config.yaml
model: "audio frame classifier"
dataset: "synthesized solo parts of chorales (CocoChorales)"
train_examples: 39062
noise_aug: 0.01
input: "waveform_16khz"
num_classes: 73
output_stride: 4
arch: "mobilenet_v2"
norm: "groupnorm"
activation: "hardswish"
weight_standardization: false
channel_attention: "se"
depths: [2, 4, 4]
kernel_size: 3
wave_channels: 96
wave_strides: [5, 2, 2, 2, 2, 2]
expansion: 6
widths: [192, 192, 192]
label_smoothing: 0.05
init: "torch_default"
residual_init: "none"
optimizer: "ademamix"
lr: 0.00155
beta1: 0.9
beta2: 0.98
eps: 1e-06
beta3: 0.9995
alpha: 2
ema_decay: 0.99
steps: 17000
batch_size: 256
epochs: 111.4
lr_schedule: "cosine"
final_lr_fraction: 0.01
warmup_steps: 340
weight_decay: 0.06
Rows from block 4, named by matrix and row number. Each number is 500 + 40 x the weight over the matrix's rms, rounded and kept within 0 to 999. All counts start at 0. Numbers have three digits each.
# fc1: squeeze-excite reduce (model.blocks.4.se.fc1.weight, 72x1152), inputs 77-153
fc1.0:490506494514503501437492493494497502437486496511508489464475486511488499510491500495495495487458495503497505499501500520496498493509505507443535505502506497496473496507504498482500501501503496495504500486519515496497508497505505505
fc1.1:464529479489500489330465482480500501312511506530514483408452458498523505508527504498490505361540519493511522496490467545485502329508509511513511512515498497505493483519512502484477514506516505441510493474528504480503491495499506476
fc1.2:477502512493464494115456490516527519235400520516506510403493488505496508532460506508513483363338439495467515487497502483432473473509473481326426491513511471445489508520525493445464493503494449455522499452513492478459487503520486493
fc1.3:487541489568499476471478492500482504497575490505496492577456516496508517523471496506504517609512493498490487497491515509501511625482512479573493512502494497457456502484511499437501499503499515471500498537468515477499528499505490501
fc1.4:510542500495570536590506466426487501477509488524498452529497489498475500507529489481483490556505439512520491506512491494451504491502520509487616493501483507500484469477501485568523511498490508473480466535522517466486530524500514489
fc1.5:520497511469490484440455471508485503526423503537506504532600445486484506503492492489495497353490487548529494502501483513444528382498515504516460489502475506492509532536489505437484481516496501405518518471538507513491533488498502502
fc1.6:513504498491501493476486490489508504479504489491497479484474504503502501501497490503499496489556502504503495505498495508500494486489505506544496499501508504491486504483497511504495495498503487488491505506505491489505501488499498510
fc1.7:497500489575504499517476501425398479553532473469521475494584510524447494519490494504502507526000452453512505510516492548544511521490491519481471545496482464563451525490535496553529507499511507505494509489489513529534526499494502491
fc1.8:522485497556524521582468461462436473614489492475508492453351500524510471507489499489492506540555528488515455505504476509494504446489487498535538497492473515557506506507487488482520482499482515444489491570503499530520487480490517536
fc1.9:490501503595489499419482507531490499493469530505498535489441484513496495521480501500502494452487526535471492502500494518517528529515508468422455521514519469468534480507521518534492496508511479470518544487506517481495538539522497500
fc1.10:506538512583550522506518509455486420454507509537540486471456475522527483464527516499500511502342538478504512489520482564545488455463511523453600526520491497544482496541525491521506533519529526492509498513555551494501438502517529496
fc1.11:481483551428474517578587565574549482582524507508508590528760492489523510474505523505520531421492494505494529510501576549524519529511520500614418490514519546522594563535479538524508539513516538500531538461500493528530492492520497474
fc1.12:575540493523537484540553513510493474570594499464500506496501509514507516461475515560489531599524612468544491484511448450585476554517514529591562503506493490541505504505501497424524489501502520603497474591497496520529427553485509543
fc1.13:509454491608553487636504484483455508510607500510496491636618549511492487521473499470517504745512489498515472513502534551556525730464498526476504500492477516558510524480504514574516500491489498500487530535483469517514550504485503486
fc1.14:518495503415507481611586530535509489701558482489500549556603557511523502449523500524503542694495567496508507500517467502577453466483527522650483503498499492568508489530488477547521497499491538583488446532512489538519454524487517503
fc1.15:456509491465458497406485486476476501442480504495499476508274476474506517483482494498498493337440489492492502496491484463425475318497488490483460489498490503449509496516500481493486505496495481515499489492516516488488487510502490495
fc1.16:521533493468466498488464523500515481265397509511513516347400447486487500482487499549460447282494557457483498483496467506495481304488470513357485483490494525495530517509483498501495519496487438609489452422531505492498477474498507489
fc1.17:563525508509505492475489517477506495567569510481501517522557525494514480446482486522485513553447518455513490513519432416512457679492480513546477516513481443518514507462520478581531491493492517636495451532481478486478440559507508555
fc1.18:531438523582512505373478522518494534478505527500499528570737503551476502522495504505535545548434494516497500524506557497508544787504511473498462526513523549486523530462542548471507485511541508382522595473481437460501544499548496511
fc1.19:611565497493561539647521501430487489541502542501497451530562477486487518495464500518485500477531524475531477486512456455541486598556498500523660481497491535479509474469489488446520476495492518570492463529485500452497439540508507537
fc1.20:507514496510498508510538490441492484459507510511498469407308479484511511471492506536497496441473528470491497478492463490527461268493482519406616498492508487479506496525502482468466515495519482587488494540534502494510466507488503506
fc1.21:494500498459507502510496492500495501471496505502502494467464503494501501498505504489503494477479496490503501505502503497496500439492492497509479499496486495502499492504498498527499502496502498458497489493505497497498487506491501494
fc1.22:529513524464523521545549563543523492412548536522504590610729536525516514514473512535528537569485501502498516509517539537553511622501500502540513527520503501476552525502530520537521516516547530554508533506469497461502512560546514531
fc1.23:515486491457496497606484470521452504592495492491495514590439495478497492494513492530487493478516502464504485501493485499513474440492488536507516495483498501533512503484478497555496480488490497550490474508509482485520495483475487506
fc1.24:529490503496484494461523556468515493503519523493500484424493487504514519461498503503487510484510532498497517500500475487518468502511486487469497485504505488517489503527505489473494487502504510558521502501511490515499453521504500505
fc1.25:529475483496508503583483478525495522548466488483491474445472517511463514557491496479508490532510569518529459492501512471517524425511498485522461491486496513498461502468490505435500482496489481495488514524479505489515545493474504491
fc1.26:515505501599510512431505525497492508350513514489507530520439500509512472495488493521491513500470562481512486501504493493531478473501500534386598512510488457489508496500505492543514482501514515598509459505495489501486498544530514525
fc1.27:523476494633517517530559512535494480477537473471506518502464518510513483502489501525497509499557552503515469499504517551557499458493495532497537505503479515560496526523479497531529508501493505534502497525474507528534479507503511506
fc1.28:497522521504508505526527511530518475444456501509506536595589488475529491445524510503505505502461427493498508504506512517437460492488513501520465489503488538508525508527496503504508509509497524441491499487486497467476424498518503515
fc1.29:555545508444515507554573488501507472544554525490510502549630523492519527416524498510492525508481619486532502488523448461489447556548494507613536494504478524541553490520499471512531526500487500693515428511514487534486394556509513560
fc1.30:467505486450454503383518506536506514408470522510510532389360521488530527496514503518523495365471516436466523479505475497494468296502476480399469502507497498497535481515494507641487526494495490576518471468492494522508454491493499514
fc1.31:455466475499478500493505463515470539488549501508485453487380500485489516567494489473500490452503532530495494494485540512514526423513489476438459497489484484500497487469483514513491496486487473491506500469483496514513565492474481475
fc1.32:459470510625485514472482530626546544481493512502489601502639505501516487533516520489529512532498501598496537522498552537600526663524534494548430511511520511484509449494500543505508499508514500400509561480495499555497564518511497493
fc1.33:589495508540540516735582505527501495799527488480495509524668528516505507490488494522491539670569553512537472501504531531576531583473531481777570511498522538523500496518470501402522484500501525454495524531489511487537479509512508494
fc1.34:517507512573511511391510512506497506482523491475502497542544475501499495496501509507509512514522494512491491509490532538470469561515496519591500504503498517484471491511488515474515499504506485499512527492511502515514543474514498512
fc1.35:452502484482479478525513482532496513467556473502491504518483512491512500525503490497504493505497470481494525501485535535531496469503502489517467509485488505512511502503490507648496524492492509537500497478507499501532519480483497469
fc1.36:500500498499500499499496498499498498498495500501500502499492499498500498502499498503499497497499499498498498500501496499501502491502500502497497500501500501499499500499501498500499502501500496495501501498500501498502499501497498503
fc1.37:496525475562520518610544486442488506515559476530505452447455494514506495501539503491493486602479446530503514520500508522513496418505529524581532504484482512510433430525489508551507502511485539502481484487515536514493479497485502453
fc1.38:476540489420476494382486500481507500280474514517499478394407516488498525497489492500488484385405481475476528494504462449460483514509483460457531489502504491436496500508528494489467503498508440578492485470515486470457476530506494481
fc1.39:573520493661561502674647500549470498733636488484504543622771580511525501482488494579504559785519646476520478491513496495710469761493526562743639521503491505557511505485483502593551517498497545689504487587497509529546491534517520556
fc1.40:519488506569503490338451495529514539382427495486491510429539470511492494528461481498516495427543482519504483514491500463468491577495514515524472484507510508437493518467504542455502479502528461446479552482506484461484541502513494522
fc1.41:474514503490472495388478497498508495467459496505501493413470440487501505497502500501489484298506506500499515496491504485455500286501499493453455497500503504477514494516499504473488514500498468480503500484515512479486512480498493491
fc1.42:515519504510548515555472515498491394463550477505549519559507482525490468494504508479499494514364467459517495501519507568507499461444518528488527529509480504552472520511541497519522529511525540417482506496519530469514454496506528481
fc1.43:524506502533522490409525504466476537536546480479500456462401489513491517530502493536503524523515575514499475496496450500568473559545502518519602493511525490486483482446482493489485489493507473594501504570527485457498519493504492501
fc1.44:442505476457504496602494472482462506518565499503501478499430532494524516513511486465501484511548515465505465496494473484456503507472468467565433495493478480525497493480492487535494499491485477479491493529485505485494489488474506474
fc1.45:491507497502477497461490497495505498474479497504501495435472476494497508495497500501493490416493494500499506494500493499496492430500496489463472498501503499479506493513500498491491507496499480506501502501508506501494507496492495498
fc1.46:526487502580553512473473475472468480545571495485500478559449509524486483540488493527476504638505521482512476504514479484501497537501487521497617511508479468530476515468513488526524466494502493587491500569480515535501500528510509546
fc1.47:500494519512509496356465535547499477458480505481510535469488492521516514492498513502519509455499491502486513501506509517482503531504502509477479496520495503448518538494517516493487507510526486460506544496513494456504515496524499502
fc1.48:571437527661556518702470527556512481568518523497503544674732520549512490487471507508522526627541520510528485511511529473490516701476511526591494508512511506545556523497520528480510485510537460442491552552485466500495495550520510545
fc1.49:481466501613465487356468501464458506426461515524506491530549480492473503506458512501503503430142473492487512496493500513507527609474491482416450532512526479489510523503520500476482499505522508479517563477499495492483538494518492508
fc1.50:507536508494488496468485484492512512317434507501502494308365471517496509501495511524503491474399509466484507484503496510473477341498488481364467502502506502480503477534505491485484515498508461465494494444518506492499470513493494478
fc1.51:466505493453441487326462497490508501334433513514504492359474458475495510495488501491484471275463472483498514491499480499478492298495486489386415495499509500459508494517508498473478514501502477491500494447516502485485500499497494488
fc1.52:476527501423507524608492450490515503533521489510502519511512525501487494507545492496521492499345447487516523495501486502443489337483516518445529511493497493505528475482511495601506526499509462488481479496515504432503521498473501504
fc1.53:529493488560475467336495485518502534612524444482491510508584462488511495515485495487503489467573511511501494500480503475499487567502517519645427486505511473494435474507483501443495489500491521417499506467516498487503493457497486489
fc1.54:491492496487496492429508497505481500503494505508491513468473494495507509496483505490496495472491500508500491498494495499489519500480501479474470495498538496488514523498506509487480501500522506515495544492491491504492499509501491501
fc1.55:471489497502486475515497486485523519539595462492498472542562498501518505481561494490507525525467487513501531516498499517499506406507523510622469514493510490475455486489500504488482505503497537506505517507518502494492508466517495471
fc1.56:484448533569514526408511555559531490550496520491500543675679498534491487511512522461549538528499534525517496501505595536516538652498515489543466511506528507510533525532514540438503509515548532340529574494491507517506509519542497485
fc1.57:531543506517464507479541545534550482614514497500508533406546496492536497482533493506495495433482481509497539511509468506520473486529506490611498499514504503540491483528474498605507510500479480545519474494511513528504500491487502497
fc1.58:631533498573581514801568534476478483650581529472501513573622547523514503470466503556483531690511563469559457514520423508605499666539492529586708496507507549574513511471483482497536460502493514666465473598468481504519435584505528552
fc1.59:512475511423540552699521514503520496515547522516503501516527528550486479548482510451532513572512533503521480512514587517508533469461515472458439509497497524531521529457508525548534508509518530494504542481457497528522520527494519499
fc1.60:522504487577472500439562481495523522581570495484492479510504539494505494483489491543505507609514537517500479488501487521577476514525502529584486497503482494481453485514487480539529515490483496632505452543486522542513472516485495544
fc1.61:491482516570501492450521534528546525557484503483499533569708517500522521502512521508515544569523464547500507494496540513554517703515516488646467512509546489483500467509499532405495517510525545397521557504479497523505506507528496512
fc1.62:473501505557488498459477490503471515539468536498502528578605517503506501508486499465526511443459476525497481493491557511470545587502492439541420525512542482441541474510512521459503510507509523373532557448471507518488504505533490504
fc1.63:554571519495493486441533530448545459600512504508513491440660494492528507439540520538483505528427507513520551500521444448524448612498524533609593514523490490476491483539521495481520498513510521547507456511517520500481447519505509538
fc1.64:474487500480514525501530488581502530566505475487497534542536492517468489530497515501527510525492463536526493513496556544527519658517533498536544498490496536527501468492490528454524503503502523423509524529480499527529547499494502489
fc1.65:459517490502443495353480494491508494415442495516499491326425448473500510493491501507492463227507501492490519492494488502479484259506488490409420492500502499449516483532504501490481520494495459496502495473524520486482513487489491496
fc1.66:461541501389445522498562526614540485459422509498499608360471463457540517480538502494486488323499509508509538479503512514491474238553519487462449495489515537498554510531466505565493552502487533520501464461510521533528439471494503513
fc1.67:490508493443488490452480511482528518517468467458496485472601503502501519497527505504516493461482496499494520494517527491514504557492516493590456501504520498448457480474513504480506508501492509492500503486494495481521517455504499476
fc1.68:497479517492486496477497498589497520528456508499498568464619507476508515519477501503511497490514487513496499501494522511540514600510490473502504488505519535507555521500487527475490506501497498444513555491495472519502526474498489485
fc1.69:527494524435503559484557548509569473543485518491504531480560497528500502505518529509516516526385515546509532496522521484522528545491524490510505512519528500486537521527515517489501512524543545454512536496502512539499486531518514510
fc1.70:463495516531461480248484515441504439256509488551532492502602450519522529465509512501500511417229442463460540489507465516538504493460502488454511519519517465464465476534567493498480547512526533570518538463529538419455515480539507491
fc1.71:542544506624554508492562513465497383584661468489547471584557481522507471494480515543497518510383605467530490472528502611604507439451497549533566550514483467609513532520535486553541568510537552568513505509525549514535479517523531542