python train.py --arch="mobilenet_v2" --model="audio frame classifier" --dataset="synthesized solo parts of chorales (CocoChorales)" --train_examples=39062 --noise_aug=0.01 --input="waveform_16khz" --num_classes=73 --output_stride=4 --norm="groupnorm" --activation="hardswish" --weight_standardization=false --channel_attention="se" --depths=[2, 4, 4] --kernel_size=3 --wave_channels=96 --wave_strides=[5, 2, 2, 2, 2, 2] --expansion=6 --widths=[192, 192, 192] --label_smoothing=0.05 --init="torch_default" --residual_init="none" --optimizer="ademamix" --lr=0.00155 --beta1=0.9 --beta2=0.98 --eps=1e-06 --beta3=0.9995 --alpha=2 --ema_decay=0.99 --steps=17000 --batch_size=256 --epochs=111.4 --lr_schedule="cosine" --final_lr_fraction=0.01 --warmup_steps=340 --weight_decay=0.06
Rows from block 4 of a small audio frame classifier, named by matrix and row number. Rows with one number belong to one channel. Each number is 500 + 50 x the weight over its row's rms, rounded and kept within 0 to 999. All counts start at 0. Numbers have three digits each.
After each channel's rows are labels from the 100 clips, of 14848, where the channel reaches its highest value: "peak on" is the class under the peak; "top examples" is what is common among them. Only what is clearly more common there than usual is listed. The data: synthesized solo parts of chorales (CocoChorales).
# convs0: expand pointwise conv (model.blocks.4.convs.0.weight, 1152x192x1), inputs 117-155
# convs2: project pointwise conv (model.blocks.4.convs.2.weight, 192x1152x1, transposed), outputs 117-155

convs0.237:490468485474420482436578547511498528586511474558505473500455482550547493509542572428406524493352515474520474526442524
convs2.237:515607509425497445535497419443496494415483474487524576453491499452483513473545477559488517551556531476338402486523500
peak on: A3
top examples: note A3; bassoon; note A#3

convs0.400:481394527562511468471436446571559592465519522501408460456443536473498434524557609475487518573530537380521443507580415
convs2.400:610515532461567473490547493508478492493517431586458510426464440457540488584507486512316489443502509492456481417599503
peak on: A4
top examples: note A4; note G#4; note A3

convs0.424:455561534446433531417472591481487412509510447502576440505540463506506514558444472497497494444491471587447481513461537
convs2.424:433554480531586488473526446479531609481474457494513531489496545425501456499485521482453426513619486577494515476567476
peak on: A4
top examples: note A4; oboe

convs0.389:492463561455562466559473521419500478500587449448449465466449452497518572562567389508482561457466501504441433593451513
convs2.389:550489502501533465432464486460499561504529428496454502518469505495591495627555448462479459393527494479506464463464600
peak on: A3
top examples: note A3; cello; note C#4; note C4

convs0.664:466532539474608488518377520536558432475519527474493480414489467409486485502456451466580461548630521518505409435545511
convs2.664:583510501462556490450491557516482455405500429630489484462477512409486489529470495519437564532520523530427473540582504
peak on: G#3; G#4
top examples: note G#3; note A#3; note D#4; instrument: tuba

convs0.617:460590420538470588427498446475542440550500437432616519397443543429518454514552495500504482495529537505448440476607559
convs2.617:571556495375463385567496590382513441477439484541430507468470472548506570489476480496505592509398532473457469428516471
peak on: C#3
top examples: note C#3; bassoon; note G#3

convs0.2:486503514507527523422538475576505535518465603480494365459462513525517577467586589516500518542474505579557536583608415
convs2.2:522444460519519455442527502497456589556581473548490467532501505435525473630617521559391480510539540561562501429488487
peak on: G5
top examples: note G5; violin; trumpet

convs0.282:483550506480381557490595502480453468449543478490588497561537477496496567467456512587557475437431509585494491510506558
convs2.282:511494554510564484501486492468407524537476508468443527585453466542501512528493481396419550364536375482490532557484414
peak on: F4
top examples: note F4; trombone

convs0.641:506477544479491575540550525407406561413482512491470480489516493437496529571406588525519572569496448578504579581565453
convs2.641:583521537442555449555502538495526402485551422533469535473561548439544542574396499481496448514487515469525497396469578
peak on: F3
top examples: note F3; bassoon; note A#3; note G3

convs0.273:546571541541443487449533464512633497443482443484601527509468486501506454514502460451468453498430510440416497629559566
convs2.273:577541527374416423605534520445494438520514418557455593474468474459598534605504481511599548519341529473510427479439475
peak on: F3
top examples: note F3; bassoon; note F4; tuba

convs0.367:516586496401488451529634494486455466574461460506464534509578504548472567477445364446484502432469454526568568422423550
convs2.367:511514561467506437534540470427503418566486448477487591451502529430574553583556538530496534444496467508513423477521522
peak on: A3
top examples: note A3; bassoon; note C#4; note A#3

convs0.540:436461545578492555536408485526659468464540484517475487467487518415513465527499524398552501634559556479473474548561509
convs2.540:490481562516530472437487481563525604515548472591428422533542541473574502485501478468473466461510455532550520483520513
peak on: A4
top examples: note C5; note A4; note B4; horn

convs0.747:507464538493504432369578495576432482494483556508495403594499477595534536478528537572445465379492467563523477535473441
convs2.747:549426541447450543542580518498520444449458518542491413572537545497484521554527486508549586504447491595512454575487554
peak on: F4
top examples: note F4; note D#4; viola; instrument: clarinet

convs0.144:550559463429473506504549428496440536534497516482524521502473523561580532466496497496475503509461542468519485499556547
convs2.144:520445601466536447549514519437507405508551491524514608402434540433536500541539521492514501428528499505482499472455592
peak on: F4
top examples: note F4; viola; note A#3; note C4

convs0.751:479451462512428430485616456505596518544493502551525514554428463502598473605568493505462494451459532450560470464455506
convs2.751:490543547444445509586487489426451466446516495449469498395424510414519465450539568485471518567480485459417494528550494
peak on: A4
top examples: note A4; note B4; note G5

convs0.66:493511494394407479512531532490558434535532414526511510514528440493468513632521487496475447460484525440455462549457489
convs2.66:544455521489517553498522471493484586481581483547570497442473464428525517445546597440382487446599511513434449491557518
peak on: G#3
top examples: note G#3; cello; note A#3; note C#4

convs0.467:540473515591400511509491458476547355545531507446567483461531490500534560482431463455507517508463479524512408477467588
convs2.467:556475556423467458593554552453468452483532463498475496472431495474532466649589509569529589496429511529430384499520459
peak on: C4
top examples: note C4; cello; note C#4; note D4

convs0.215:504585485587482478415543411467628505525497521483611499435499504499487443550518545419523480545399571511486585401508536
convs2.215:578598485459483494525564560472531424500411452511503491465513494521527545497447502490442571593422576489438474509544457
peak on: G#3
top examples: note G#3; note A#3; note C4; instrument: tuba

convs0.524:421532570625519469405539462497544563578499438486545548503554579425423538562523463465493585499453521537565514419465565
convs2.524:543545506443493355414537483439528457493523468510487523468479497459522532426472522495499518501464575475420401447568512
peak on: C#3; G#3
top examples: note C#3; note G#3; note C#4; instrument: cello

convs0.265:567526514439466469495559474432454543440504528553492547554478511512518442541551440527463465415416435444584471472477526
convs2.265:452517502574501532408472455609578457477440516558585432487550523497498503476442584537574461587617492608473486571533514
peak on: A4
top examples: note B4; note A4; violin

convs0.130:527478537482485595498601552455432516387594563572470448554506486532512535508383530537437515377415439531555569509466510
convs2.130:539492474492527471489516441500476598496446432486437551495464519482530512552558481447446458454521511461500485362489446
peak on: F4; B3
top examples: note F4; note D#4; clarinet; note C#4

convs0.720:528515488433546528479534537468472515559525512572517570504540489508568492494458496526452542500446449533487497407492546
convs2.720:444567480550527495491607407452444459457447528383457546569465521548485540587607460484546459441476535543529508524543447
peak on: C4
top examples: note C4; note A#3; note D#4; note D4

convs0.297:534437586441467513546383515413450487400555481521428479513564504506525568490368454415539506519541419558485457507483550
convs2.297:490551484488510512474522493496531462501438479508547529432390454461526484447453562486480436595544548411431507472540478
peak on: C4; F3
top examples: note C4; note C#4; bassoon; note F3

convs0.486:459467486602454488567498473508576518597544445497474550449515520377502523583452460433529504523549510533560538422502619
convs2.486:453476527460535578503463509440441527493496537491517496550398492522521469495513560460506424462492481494521511547514477
peak on: C#3
top examples: note C#4; note A#3; note C4; note C#3

convs0.40:555386516541486534486494491481505532417515567521531402485501479469547615515445528547422515411463467576515401450563531
convs2.40:470531507510501584537525513406465456511493508413425558457386477553476476467565518461511461490460514435537516488477465
peak on: A4; C4
top examples: note A4; note B4; note F4; note C4

convs0.19:506470509423546443454425584490435507477545486556459472537570446460432565533420503488495505419550441497561464435395456
convs2.19:395498506546565459499558447440514464467491541406559513506332495530533461440531570485559468523528526495479454516526435
peak on: A4
top examples: note A4; note B4; violin

convs0.683:442460561607455593445521463466512532435561562457535457529489457450532531516410639526604441525515520580554483484509479
convs2.683:545542511479545515474437500520501470456539440503475550464518537354507479521572459511472512463598471416404475452494619
peak on: G5; D#4
top examples: note D#4; note G5; note A5

convs0.552:567496566530464469465511515472561533430527435569472485528516477503452520646448537528476492502498446461475505575447458
convs2.552:565595544441467508548491477403497410486536431607515609471522520404537535505468514480413391523472475430461436430516630
peak on: C#3
top examples: note C#4; note C#3; cello

convs0.213:507430583490470480468470554535631488449544478492451468408492486520553450480477500434421472602513522460494442502592500
convs2.213:641432472438477481575542619455492382495408432567411487523453518483524492611513462517492553549370547440548552485407481
peak on: G#3
top examples: note G#3; note A#3; tuba; note B3

convs0.185:536397615496411446568425497521601480537446506566486460539548572515448515476544395367444506591530494533491449473473522
convs2.185:545452464445383483498466441438538444474441479532510551596516560472481449609572465538555558510471465476432402526434549
peak on: G5
top examples: note G5; trumpet

convs0.342:525537518431505450598545479505501471551499515512469593463550519517491541424446387479453525498485519528501564488559621
convs2.342:549470533411444488619514588405496381469450428559517616504414505467540455602551551505510484531375498414470464496479529
peak on: G5
top examples: note G5; note F5

convs0.423:454516497407411521599520477534520425548545467517474562490559534498460537502442421411584482552513485522543533460468592
convs2.423:568546524490480475499528457379467496536527423518477500479554515433604461581517542483523537503417539498526415416518579
peak on: F3
top examples: note F3; note A#3; note C4; bassoon

convs0.639:495549450391505464444568485431379496490499404537545574567450501571518534518531420502418537378423419497579590509448534
convs2.639:497498564487473420523564492423458438538548497470495500494364541463455511582568576531532560516453498531421442542532497
peak on: A3
top examples: note A3; bassoon; note A#3

convs0.25:488468578565401445437532459537477459597565505466551482552528575572446556481586553480430499472439471538497382582507566
convs2.25:482479546463520446569540520482439407529440509478438516621496459536502498620505446531551519421377464487581513497447460
peak on: A3
top examples: note B3; note A3; bassoon; note D4

convs0.397:572589455544457555507525464567571493544532569487566484438407447394515434518548531386509440520531592472510571454612520
convs2.397:590594521466497397497474485535489464522566512442517535462514538474533496555568564536608540483477519462480455475539533
peak on: C#3
top examples: note C#4; note C#3; bassoon

convs0.730:439512501557481505484529521505609466540565438514472501454453499428455534541549541422426442587554491461529491524587514
convs2.730:413496529535467583552470512510543458494498576532555507481492526497491459424408576455544449618510503636503520594570505
peak on: F4
top examples: note F4; note G4; viola; clarinet

convs0.729:450526524465495482441574486493377565500568562452531415508453500517540519507558584532451478457511522574569487529523470
convs2.729:574438555399404483574526503434563479462571513546518633519480609452523438534598564512593501525453480478424516464452584
peak on: G5
top examples: note G5; violin; note A5